Rows from block 10 of a small sound classifier, named by matrix and row number. Rows with one number belong to one neuron. Each number is 128 + 32 x the weight over its row's rms, rounded and kept within 0 to 255. All counts start at 0. Numbers have three digits each.
Before each neuron's rows are labels from the 100 clips, of 14976, where the neuron reaches its highest value: "strongest on" is what is common among them; "loudest band" is the band of the loudest frequency at the time of the peak. Only what is clearly more common there than usual is listed. The data: short read English sentences (LibriTTS-R). In brackets: how many of the 100, against the usual share in percent.
# fc1: MLP up (model.blocks.10.mlp.fc1.weight, 1152x192), inputs 0-191
# fc2: MLP down (model.blocks.10.mlp.fc2.weight, 192x1152, transposed), outputs 0-191

strongest on: voice: male (98 vs 45.9)
loudest band: 250 to 500 Hz (35 vs 12.1)
fc1.671:180164121115104125154112111116133153119177114178133144103092154144081131103116130096212133153163127116138133115125136104066146126167164100143155049165142089104102135072087127117183128137111139169163143129174122102126035134095093106115137127079128216168165170093043178101107147119153083100094048126118157090153131150083091149119103130098156088194124057152134142148126106138099135093080185119099145120096139125091168101211095076102090131125149119088081134132095156106133130095154077119133124143155115160098142150127101093127141119135133060138151174115112168153156161114187136090
fc2.671:082130122171164140124152128142046124105090123113144089141169107150158094121121105188042122093113052128128093123126134162184100126087086156121117157080145154148150093147160140170073104085135094129130113111150118173115228116152145133142118149143116060084089088102156103128151100146094147151122187166145096094147072110178166109168153106170094174066148211085133135104078102111104122164198108150139119132138164105171101139100134152141189123101131152143158141127171097132130175172123165132131127124121118092215123117140133187090153111131143186116118098118135094084148088091081138141

strongest on: voice: female (100 vs 54.1)
loudest band: 250 to 500 Hz (34 vs 12.1)
fc1.511:124152134095180127088087102134164116128111078167167111195111124091110190112147161105124143145166124118144103118136123094164106107118108195082149124112110063165137108161172120117164132087169093128091143086075092039091126133096166155166142128121158153195148057122139094093099191124138146158087151168103137144056108120100137057126145134158162110123143104144207175106152132136140129126089180120124178149143093183087141147183083200155138134120146161174146160120081045114084154095158129120121127098157116140149143131097124111152101137093132104152113152134102051164143072089107151115
fc2.511:166107101125071146142123128157155138101153139147119080113130146115133072138133095136111094099116123156114155158135137108158089145155158092183172093126117222138104140033114110086138071100111207123132132192123111211147171092240073090097158138140118109120103184183121120105148087144133104106153141077127153116119131118110112178126104204123085136118116091128096084155115152160119157100161119177141106120098149065138122146163142109123131119082156083098107084131140179144128130079105093152135176194091071151085172144160103115115138101097169117096136131143141154078129191160103147119

strongest on: voice: female (98 vs 54.1)
loudest band: 2000 to 4000 Hz (33 vs 1.9)
fc1.291:107170142101114114131179127179110141101110158144110080114121186122171185141127132122114152087145126113128138108164157116118118100121169147114116167119199100123125118156104159108114110121125083155169152164152155095194127097148056103146102121181109146102049186121126103124127128161093135156157170090105089091102164128143155175120109092067137137201089141094130151096109119120198103134130096207207113168095132119151091119110114178108139147118191133094072093144091155167078087156106104142076146063145128170117169148127190146141135142202141104107057132137098114123163124176097097189
fc2.291:097127123122154139134131148060143064113120129146159168137178093140094079100124146150147101190115155102134105124124070099106159173121088144149084121183142128104144124123159070123103211133120150152129075084113119156080117187103166212103144125066180120113182058139139182118119119068162145087122104145143123193181116140123123094143144141157109113099125143134127131210138123123040113100137157065094122124127149106105139109143150082132136128171079144158162155126121132103179141177129099100136149168139160108122107128074148111101093108093136127175145101152159188158054094045172131126

strongest on: voice: male (87 vs 45.9)
loudest band: 250 to 500 Hz (37 vs 12.1)
fc1.431:064145143112112123136214113171145135147068128125113159155156159122162159158117090129121200099049156098152126147154148055131147109159105118056157151068152153116135189132120147116148127122160126176167142186131130081156183080086193067144066147096068140138113132160120105083133126091075160124130151078138130131116202099147155169154151120136113121136133124085129143103136115093204069132111144130118098158110140099130100208068135109140156164098115164150128109181079114129073125064127095112113147166131148163159127174136138141165133075136160086082116119108113095129102110131175095131
fc2.431:094147136103144132151166162068101123150135116147123139053160116163121124098074155136134075161130087130169159087137064117109127148118120123182039163165144106139167141157105133147105208120132127125114143068122129146136058191121137196144129091116156161085160098113110176169102139174148107135113142163100034161121137132104082112096166101053136167078154143120144121136142101149071126152091147102142132143107134129091150040193092137165159070178124136118133126097157131122165127155125103121083110170161146097098129165105145109176064194112124136192132136134165129115111065120125165130

strongest on: voice: male (89 vs 45.9)
loudest band: 250 to 500 Hz (35 vs 12.1)
fc1.223:060124162122129076119156097125089139153078122094186128131124161105153117114125059138149176079083099067114137139170176082166104124137117128123122142069135123159139172170116147155087148118145098155159180165135115124192122107125116111172070115099088103106092187175169139192175123140111129130180160117166136146064120125163184162138129074080168132122122143087104139097115141100150111089104104155156131087146174133191095102151099132129148203110162155121159121121127110140069043106136072108087142071120182117169147119097164168138091147090143132113093122096129123093091102170064080101
fc2.223:142131134096105133175178141119127096106115129169047149128147114110126166048113179143110029148146140114102111137143090125056153159128107157144090144216090078095154164149126122096103171173116154132140114079120132138094108170144171185118162103095164153132141059098077155086100151117102120113087138143123063156228145139063093134160145112123087136102153134112133118146138096150080120117131169106114114164067117140087148133141150140159135130158104110122098126111111162127174190172110119126108153206127137098131083185102098138178102138105150100152134111161151174176085100075156172129

strongest on: voice: female (99 vs 54.1)
loudest band: 250 to 500 Hz (29 vs 12.1)
fc1.699:154170147118203158064046092169177136108085058139114100184114133173126162155106135137135110141148119071139137147136161113134147149133102154119153118117102120124111094106148108129145149076114114105101160096097083019070167129120169131123108194131128128143128054132132171082107125166176103178124121164105152170093108184109118077177132153149067117141132192125204119126131144125102156089083116106115179123125115177131086107180113133134156102104161136108102120117148131178105161115151158112144076178146102161175151135094101095121136156188100142162107123134064118178130111077105192125
fc2.699:154077099130067116122149146140132128108161144158166110117119199094139100134143076106084124088084146133126138077148139111140097101181127073160175115134103205174127163090111126099144080110126186159158108186131145216118139108196114119119171078137143106095132190177159074139166099117124114114130151079139146077096125073117138133101122157145159123130143086165095120130132146159148133114157148146190129123132139068109116137150147159108097135044143125130181161158109114097117112076135117179136159118087096131054184118176118129144170124037141087070172146131174110087131167166106101086

strongest on: voice: male (85 vs 45.9)
loudest band: 250 to 500 Hz (33 vs 12.1)
fc1.264:074129143092097110110219141119152107116071087112137132122127175085188145158118129135101130119037121092131148135161161115167132097152107124081152154036171119155117174160128193110088144129159124176156116179121144118141161123077181122177042129102124107173088154152166086133163116119069156134124162069134172122091180096159131190144125129131135133102131108132132164097115120100189085111099083196138124115145168106154104127074116142141130194110093192154128102132095075153106093093122102146078170111127159115137146168131194134158126150127167121077091115121090137084113117142111094131
fc2.264:099164172113130155144128151093108121172128135176086124124161136163079114076094170151166083159159145122155133133109073088117169160084114128180081161191144117106174133146102099104086184122117108139102143090126128116133042158138122185082173077118157138100160088131108180124094167155163107096092116163105052186150141158087143065114164103073105144132127160098135118151141114100073114144108179074134103157080125116094143076176149112174169088162128073141116168107135136140183156172149117104102126173159132118111145124110120109179078158095136105190174114163160161145071059113129138115

strongest on: voice: female (100 vs 54.1)
loudest band: 4000 to 8000 Hz (25 vs 4.4)
fc1.199:118171124098142150113070109082114131100070130160147143136114047169177134106107133110086168097162156075128130159160180153109123150158155148164107112182112070166166080132140114152097134172087149097116166138147123079134145116118144111116105166115151195162154122120148130119128135153087116121133146098128112130091157110114151138159097058189112131097087130116157151165072088118221154117064153138193170117116161114043171128104077137109146162137198136125114126138165050114107145132128090160188114055130104146135136144102127212078123104177150141115110116137104123197134185147118135130
fc2.199:098084103162144121153153144158157162132108189131159134106103119159129100147097124153178105161120141155163123096109117099076132129100116121152122137148149145084124070120057115144136219134126068144110126101101106083139092167128143200131152108120129105126183040150101164112090108070188127106104081193097116163146130134184067082032152132077152142114162132122159169107181154160053146133154077102083073121172173195166181125110136124118138120156089142124180128118113144111138152144150115107125143161147138099115106112098182133187104122111116104160126153139107121091166101071184110148

strongest on: voice: female (99 vs 54.1)
loudest band: 250 to 500 Hz (32 vs 12.1)
fc1.106:166181137114150173076075104152157135133089065157100160165114117145142132134081094129112139201101090102118148133118138096137089132150096194102115146115106102123129078114140080094195196104126118047109149098068105084061107093124189158159143196150140120206170033121123180124093144139143087185113109148114129175080103169088150067148106133136139089140156130146191101144129145128095119122082159154137164124105107161081107141174134174139156104124109123129163117130085121163083121121151120108108136132130067178118124101105088101148098137155146168164064139128070113128117100115133164113
fc2.106:166079075105099097111141131133152121096143130131118080130134168096152118146144098106088088076101132121124130109152164118158100116178116053154199107128081226164107164059117126127136051109126190139128105165129114196131173119185096090094184101135138131088086194174145093131154094131131147099132170079144153087097119100102151159112112165151118144123122112159098131128151163160147133056178107115138132109133133069127126138163117148125082105054176124122143111130123132096138111079134122165171155129084109138076180151166110117129174118072146103093178142143199123077118181154104140070

strongest on: voice: female (98 vs 54.1)
loudest band: 4000 to 8000 Hz (27 vs 4.4)
fc1.105:114171183160124117102076138175090157127063117133136150135156107185119147076105096138108140128134105043126141153165144147120112201136079162135123105118112149129133110136124137152157155054116126066117135094101109084048124055160159138153134207122082080180151042114145161108085144134180114139108124141107099164082103147055133057146102149125105126140168143132207098154144138133095130103117131118153170113130142157115136130153169187163166149111122143088139119176124086182106064136109164110093106142119074172165175147106111118117134160115118142191124127155075164152150130110104187133
fc2.105:147070043086113105117155104122183115091160102146118062107096199083128119181122084083093106111140149141140129126134160082177119063154119093119188138127064194146124149066141111066158067144117191147138105169123117162180164143158115096100174068141126150111089194176127078137132110117093141134119166088125154096116118106106131176115128140165147157134115130152089152133143164147156147072148144151157135137125130073105112160165135140134090136063152134147158149137109143058121139097156094155187151131094129103066177133166114122123150115085166114069159134128209098110153162151106117100

strongest on: voice: female (85 vs 54.1)
loudest band: 500 to 1000 Hz (27 vs 5.8)
fc1.206:098173154070104090135129192071104121147099110154145181131131113202134117109120114087139124101118127107132170152177168131089101152175143166157095116140115062140115093146109134127133122161104109048084135177127103091076118114108170110157100190090143182119178092139139151130145164074108069091139162098108133163094163181117153097134117088152106076080119145093186189179120126161164091148089094176170187112077140096104162115096105135117106177153166080089086138166179149057104125091149109144141097145126124160124160163097148137122141100133140139104155133131083101145166200118124153067
fc2.206:128099102157157141129151105137164178135119184134125094128111149171154110139061119143139156157129177161188130112096116086093149108060083112172094128114146119092121062160091103137093191110114035163114153100090092048188096153135125194140125096094124102143138056148104145104092119148172152153090093200108087157155147131195093103044139125090145152107175119108108127156172097176082155138128111144112071156156176182153141108113117143145164117153108151111191109128091135120135178181107133097138124124145156122100091127142129165151096123145118117159098117122110113119173096080193128177

strongest on: voice: male (79 vs 45.9)
loudest band: 250 to 500 Hz (29 vs 12.1)
fc1.707:057139140115140158101197121139110139157042159104133118139156120094142155148160066137116166120079139061115145142205181068173141148161104139099126126110139123135147142151157146104111090152099143156197170153135156107163193104104153035155099156096093122135105149125154144089132142118095144190137188089157109104077122138157135187131146130158149133099147168043107173145138142055184098104112138130135127142082108112163060138091077133125178141139109179145150120156140073143116132099116095175123123090130144130151136123068174190151121135109122144116115097137076109125056096173145123140
fc2.707:120148176110118115163160132110144096112145111177125170117152131157122151066071204160137052129132122130149156117095066130083163129089110141198052122196142103099135141157091109119110237127163106117103119088100101159110078184134150218098132090112141149125180085140105181122105139136130122082117094144098096176157138105088109072131158104078123138113129121144113117121135111164030141136128144108127117117135183146112161096199158122164144122137132124117133127119123128133148127155140147085075167184142159098109098179111154096189096121102154109183104123132195159131095098084166138117

strongest on: voice: female (95 vs 54.1)
loudest band: 4000 to 8000 Hz (31 vs 4.4)
fc1.45:088182102120153142112118168063115138155110148156187138125131124148116094132132144099091113115100165075140125190146188140121118149145157124178162093149173087154125097122098069181120115163116169113048143123136146123167184050096140076161098174099134218130138067101133148128108157079131115119104163081140102177090133173155181155160123050166102137087126115106138186166132107146146128140087109160164120101088133132104131141104060171108160149128151099127110121118172090082096129138109141190185112097121139128138148205081091175104094130131128178117137137134077166165135172130080128147
fc2.45:144076129144138112164142114151158141104102149138142136135103122155150112121072120176183169182148146149158131077114085083122145116101108108159095132142139135088136077155092103134120231136094059149143133132091081084165051219127139187111149090105134084136175061139128157100098084093166141136126070220113115158197138079155086095073132153091143151125160130121140140106161131118073144129135103145073088149160194180163161133079146116131146132157066173124174105144090151141126150150134138095105145157145132126146075105132169155156098117129109096149113137118145119141180107083184118153