{
  "arch": "transformer",
  "model": "sound classifier",
  "dataset": "short read English sentences (LibriTTS-R)",
  "train_examples": 26041,
  "n_mels": 40,
  "hop_length": 160,
  "input": "log_mel",
  "spec_augment": false,
  "win_length": 400,
  "targets": ["voice"],
  "num_classes": 2,
  "norm": "layernorm",
  "norm_position": "pre",
  "activation": "quick_gelu",
  "mlp_ratio": 6,
  "head_dim": 64,
  "fused_qkv": false,
  "bias": "all",
  "qk_norm": false,
  "parallel_block": false,
  "inner_norm": false,
  "subsampling": 4,
  "layers": 16,
  "width": 192,
  "positions": "learned",
  "pooling": "attention",
  "mixing": "cutmix",
  "label_smoothing": 0.1,
  "loss": "cross_entropy",
  "init": "xavier_uniform",
  "residual_init": "scaled_by_depth",
  "optimizer": "soap",
  "beta2": 0.95,
  "lr": 0.004,
  "beta1": 0.9,
  "shampoo_beta": 0.95,
  "eps": 1e-08,
  "precondition_frequency": 20,
  "max_precond_dim": 512,
  "one_sided": false,
  "adamw_lr_other_params": 0.0014,
  "grad_clip": 1.0,
  "steps": 4700,
  "batch_size": 64,
  "epochs": 11.6,
  "lr_schedule": "cosine",
  "final_lr_fraction": 0,
  "warmup_steps": 940,
  "weight_decay": 0.05,
  "adamw_weight_decay_other_params": 0.01
}
Rows from block 3 of a small sound classifier, named by matrix and row number. Rows with one number belong to one neuron. Each number is 50 + 15 x the weight over its row's rms, rounded and kept within 0 to 99. All counts start at 0. After the name is the row's rms in percent of the matrix's.
After each neuron's rows are labels from the 100 clips, of 14976, where the neuron reaches its highest value: "loudest band" is the band of the loudest frequency at the time of the peak. Only what is clearly more common there than usual is listed. The data: short read English sentences (LibriTTS-R). In brackets: how many of the 100.
# fc1: MLP up (model.blocks.3.mlp.fc1.weight, 1152x192), inputs 96-191
# fc2: MLP down (model.blocks.3.mlp.fc2.weight, 192x1152, transposed), outputs 96-191

fc1.491 114:42 49 47 56 46 74 08 87 24 59 48 59 47 51 35 56 35 22 45 37 50 66 72 57 59 41 54 52 50 58 56 59 49 62 46 48 55 32 51 22 53 81 52 53 56 41 16 35 76 46 49 34 51 65 49 73 55 73 42 38 49 43 40 24 44 57 70 51 60 74 71 54 47 19 46 45 62 80 45 38 52 48 61 50 29 32 49 40 64 91 46 76 30 81 44 41
fc2.491 107:63 54 61 80 47 31 61 46 67 54 67 43 49 49 51 40 69 55 27 61 59 30 42 61 46 47 72 61 40 46 78 64 83 66 78 39 34 36 52 40 44 59 38 51 36 62 54 50 75 43 53 33 64 46 52 04 52 58 59 32 53 49 62 45 58 49 35 50 29 48 37 45 58 67 75 57 43 75 42 60 65 65 41 72 83 35 55 69 47 48 58 42 35 65 50 81
loudest band: 250 to 500 Hz (36)

fc1.2 119:75 57 62 44 58 50 71 49 64 54 59 44 54 47 79 70 31 37 66 44 49 47 83 61 53 26 44 33 46 69 38 29 15 81 39 51 65 37 44 58 44 59 35 50 15 28 69 57 66 59 78 52 63 29 43 53 45 53 31 32 50 53 48 62 44 64 65 27 45 72 73 66 56 48 46 41 54 42 61 37 62 04 62 26 43 67 32 61 47 72 40 44 61 82 34 45
fc2.2 105:36 60 58 57 66 36 76 50 28 38 33 46 73 41 43 28 84 74 36 39 49 68 34 43 70 70 56 80 59 55 43 86 80 45 62 45 61 51 45 67 43 54 81 37 85 79 33 67 44 27 31 46 44 40 28 51 53 48 55 63 41 53 50 42 48 61 59 83 61 33 31 28 44 41 40 56 42 51 42 27 39 68 50 60 49 29 79 43 50 48 45 59 25 35 23 52
loudest band: 2000 to 4000 Hz (27)

fc1.443 114:67 52 43 62 42 66 46 54 57 39 57 78 28 48 68 44 51 38 66 70 57 33 42 63 44 38 53 43 30 61 37 58 62 37 31 45 60 61 45 31 55 35 84 68 80 40 49 28 50 47 40 49 12 50 39 34 29 32 36 42 60 79 54 19 41 52 59 51 79 60 59 45 79 70 00 31 59 54 50 55 55 17 57 39 71 64 49 63 66 34 64 34 80 56 82 37
fc2.443 103:46 66 77 37 41 47 50 39 43 22 47 40 75 46 35 51 63 51 25 45 56 78 54 33 38 58 66 31 58 32 64 33 35 37 65 26 43 61 41 50 64 69 42 32 25 55 38 71 52 26 64 41 90 43 65 67 56 68 68 77 50 42 49 62 53 51 45 90 24 38 41 60 56 36 93 82 46 57 46 26 59 57 47 67 41 60 39 24 30 58 53 44 12 42 29 56
loudest band: 250 to 500 Hz (30)

fc1.371 124:54 43 22 44 79 34 39 49 39 56 60 36 38 36 44 57 39 63 76 39 61 46 55 64 55 52 53 32 37 25 56 58 24 65 64 40 54 66 50 62 64 67 57 66 43 44 63 36 62 31 66 83 44 41 36 52 49 42 55 55 46 62 58 36 68 39 54 18 50 58 57 48 35 30 36 55 36 39 62 34 66 39 63 43 55 39 56 58 38 44 32 62 17 43 61 13
fc2.371 106:44 35 86 54 45 51 80 40 60 62 34 59 78 59 50 45 66 42 27 42 42 34 69 37 42 39 56 55 72 38 61 32 32 43 42 44 40 60 43 33 33 72 74 30 25 68 75 71 57 61 56 34 29 38 43 48 56 74 32 57 49 58 52 71 38 75 24 60 41 48 35 37 76 47 54 43 57 60 34 63 38 28 45 59 42 84 43 46 39 40 67 47 56 57 42 78
loudest band: 250 to 500 Hz (38)

fc1.549 096:65 61 45 38 64 53 38 60 71 58 40 28 53 58 49 82 55 33 43 80 11 54 51 74 74 50 50 33 57 39 44 58 61 46 44 80 24 46 37 62 36 83 42 71 27 52 61 17 61 26 58 37 56 43 37 58 63 41 56 68 21 43 51 50 51 32 38 58 71 34 34 52 36 63 27 23 48 53 38 29 43 38 51 25 43 70 25 49 35 61 34 57 35 35 44 51
fc2.549 091:58 57 56 55 60 21 86 47 24 40 50 72 54 24 55 43 57 71 52 35 70 27 45 55 34 57 48 57 34 61 61 46 65 63 67 12 74 38 78 46 45 36 52 30 45 53 42 44 56 38 35 42 66 41 63 17 24 63 65 40 40 56 69 45 23 44 56 42 58 56 47 40 67 47 99 46 50 50 87 45 73 38 52 64 92 37 58 43 47 60 40 58 44 69 39 65
loudest band: 250 to 500 Hz (32)

fc1.243 078:36 61 62 55 80 76 57 32 58 41 36 32 49 41 58 52 55 42 25 46 63 74 55 81 69 51 44 55 33 34 43 54 40 68 76 50 58 48 84 42 31 46 57 49 42 59 35 33 62 40 38 29 59 72 41 49 40 61 42 25 31 59 71 55 42 55 48 29 43 62 64 52 47 50 40 35 55 50 38 46 44 77 25 82 42 51 45 45 63 67 62 61 29 48 86 49
fc2.243 085:49 69 26 51 42 28 33 49 50 31 40 66 29 51 41 76 68 51 58 51 33 55 49 60 57 50 70 19 51 37 45 82 55 49 36 50 29 30 22 31 57 30 55 31 69 44 53 28 42 21 49 42 60 33 64 38 30 49 60 36 18 51 41 40 42 51 66 40 58 62 42 50 64 38 54 50 27 67 65 52 51 44 72 49 76 27 42 15 39 60 56 46 59 50 44 28
loudest band: 4000 to 8000 Hz (26)

fc1.77 124:00 54 44 67 46 64 41 88 41 29 46 52 49 58 59 38 39 33 73 43 42 58 50 52 56 50 58 33 43 32 42 44 52 30 52 51 24 31 26 44 52 47 68 50 64 35 44 52 51 67 42 59 43 65 41 50 61 38 34 59 46 44 52 44 43 81 80 34 46 34 34 44 38 38 20 34 53 54 49 43 37 55 46 46 70 63 76 53 64 54 57 59 48 25 38 24
fc2.77 102:91 48 68 42 41 42 39 33 38 48 49 41 65 47 30 40 49 69 33 55 62 42 46 66 10 44 50 69 54 72 70 51 52 53 64 68 69 69 71 39 62 56 27 50 40 66 46 64 60 56 66 29 75 28 59 22 51 63 48 40 42 71 27 22 45 52 29 51 33 47 53 68 64 83 76 40 47 64 60 51 68 49 44 47 36 34 42 39 53 42 37 66 64 74 61 72
loudest band: 500 to 1000 Hz (34)

fc1.253 112:46 45 36 22 41 70 41 57 64 74 51 56 29 28 64 58 82 30 45 59 64 66 50 75 63 47 51 38 47 34 64 63 44 47 48 56 54 72 68 28 48 66 46 28 51 26 60 28 50 33 56 59 52 52 42 37 40 46 70 26 50 75 53 56 24 49 67 45 54 42 47 53 32 45 22 27 48 80 64 56 30 46 41 24 78 42 48 38 56 57 65 52 41 57 42 15
fc2.253 105:59 39 69 67 21 45 42 49 46 46 32 59 57 56 38 42 28 73 39 47 44 28 24 39 43 66 60 50 48 51 74 50 62 46 62 54 54 23 30 50 84 26 57 58 47 56 42 46 58 57 66 57 50 47 52 22 70 53 37 59 39 19 48 26 64 69 35 33 33 49 53 60 55 63 73 39 53 31 53 62 63 68 42 63 50 27 55 69 49 65 53 41 54 60 49 89
loudest band: 500 to 1000 Hz (33)

fc1.350 112:38 47 61 52 46 65 30 58 63 66 70 36 45 39 43 70 53 23 35 37 45 57 66 68 34 41 65 49 59 51 29 64 32 72 32 80 45 44 37 62 52 46 64 48 23 38 66 64 63 56 41 40 52 41 49 48 43 59 65 57 53 04 63 30 42 67 68 65 40 68 56 59 56 45 16 31 62 56 59 42 37 20 66 42 18 63 53 37 37 58 68 59 91 50 70 40
fc2.350 106:33 26 89 70 43 74 69 65 64 48 33 40 61 44 56 26 58 61 42 71 39 61 38 59 43 52 35 32 33 57 39 37 51 55 58 61 54 80 69 62 56 57 43 45 33 67 57 21 79 50 32 61 62 65 32 49 38 53 44 57 51 69 61 63 57 68 40 59 45 58 37 51 48 63 57 35 42 26 21 27 74 48 40 65 34 55 33 46 51 61 61 46 44 39 22 85
loudest band: 500 to 1000 Hz (26)

fc1.95 106:00 68 26 61 55 63 52 58 31 32 56 49 61 71 70 70 25 48 68 47 53 49 64 59 51 66 60 59 41 42 55 33 53 63 38 57 35 48 32 36 67 54 43 35 33 43 50 43 53 47 18 52 43 36 28 70 85 26 47 52 40 43 52 44 58 72 39 51 73 58 75 68 48 58 46 38 61 40 73 39 46 14 43 35 62 57 31 45 40 43 65 53 53 51 40 34
fc2.95 083:87 49 92 34 70 36 74 36 73 76 37 52 55 23 39 30 66 42 33 52 35 54 32 64 54 40 36 58 43 74 46 65 43 51 83 44 77 61 69 55 51 45 46 64 37 58 64 51 68 39 73 43 45 26 29 28 54 77 67 49 58 70 47 58 35 33 73 76 42 48 38 27 57 50 61 50 48 41 42 62 61 64 60 56 69 49 63 35 54 48 63 31 33 41 49 86
loudest band: 250 to 500 Hz (39)

fc1.510 113:48 40 32 53 36 21 54 32 49 39 69 33 64 69 45 47 44 77 32 56 68 60 50 70 52 48 41 28 72 41 34 47 37 62 39 58 61 18 21 51 45 43 30 62 61 66 40 48 33 37 37 31 39 16 54 55 60 43 50 35 32 55 76 42 40 74 46 37 44 57 58 57 34 75 50 53 63 20 64 36 57 53 39 51 50 40 60 41 24 76 62 70 63 43 55 42
fc2.510 104:26 51 48 41 55 42 42 49 54 70 63 38 54 52 52 24 55 42 78 41 57 45 69 38 37 45 54 36 37 58 56 51 56 32 61 41 67 57 62 60 51 44 54 39 33 38 65 44 68 69 73 78 57 36 55 47 26 43 66 75 60 58 49 64 64 60 47 57 48 47 28 44 38 31 36 29 26 39 64 22 39 59 43 31 25 49 70 50 85 59 39 47 29 50 44 75
loudest band: 2000 to 4000 Hz (41)

fc1.624 102:42 54 43 38 56 75 37 86 47 55 38 41 54 64 38 72 35 19 59 50 41 46 55 63 35 52 26 29 58 52 63 33 49 72 53 61 31 28 54 37 57 59 55 68 38 20 33 32 31 39 55 49 38 65 53 67 66 55 62 71 48 39 21 55 46 81 43 62 45 33 73 68 59 26 29 23 38 44 62 20 48 21 66 64 32 36 29 39 55 86 49 61 39 50 60 56
fc2.624 106:50 37 73 84 42 25 84 26 53 45 61 43 53 32 36 26 66 72 41 64 48 28 39 69 46 52 58 55 25 42 68 62 86 49 85 33 53 54 46 35 62 43 44 47 33 83 47 53 83 32 70 45 65 30 56 30 31 44 61 46 66 66 57 41 53 46 61 35 54 47 34 30 82 54 87 55 30 53 37 71 72 61 38 57 76 43 70 74 52 57 52 36 32 54 42 69
loudest band: 500 to 1000 Hz (25)

fc1.192 120:54 51 39 64 49 52 66 48 46 57 31 75 65 54 72 68 57 54 63 55 46 36 64 45 61 33 48 21 38 47 33 25 22 63 45 52 73 50 44 52 61 39 48 59 43 32 52 33 72 32 76 71 46 41 47 77 43 59 24 52 44 71 23 34 41 52 42 32 53 55 62 67 34 51 37 45 81 56 54 42 53 18 54 21 49 43 36 53 25 73 63 52 87 66 58 38
fc2.192 105:37 44 71 38 57 65 54 38 39 56 58 30 47 59 39 28 55 42 52 26 63 35 56 56 49 63 46 53 73 58 55 61 61 31 38 51 43 47 42 67 54 74 67 14 72 66 48 72 32 36 56 70 37 29 43 56 51 45 89 65 67 51 85 67 40 49 43 37 28 38 41 27 61 21 65 52 47 29 40 38 78 39 27 86 37 52 60 31 43 49 40 52 31 35 27 60
loudest band: 250 to 500 Hz (31)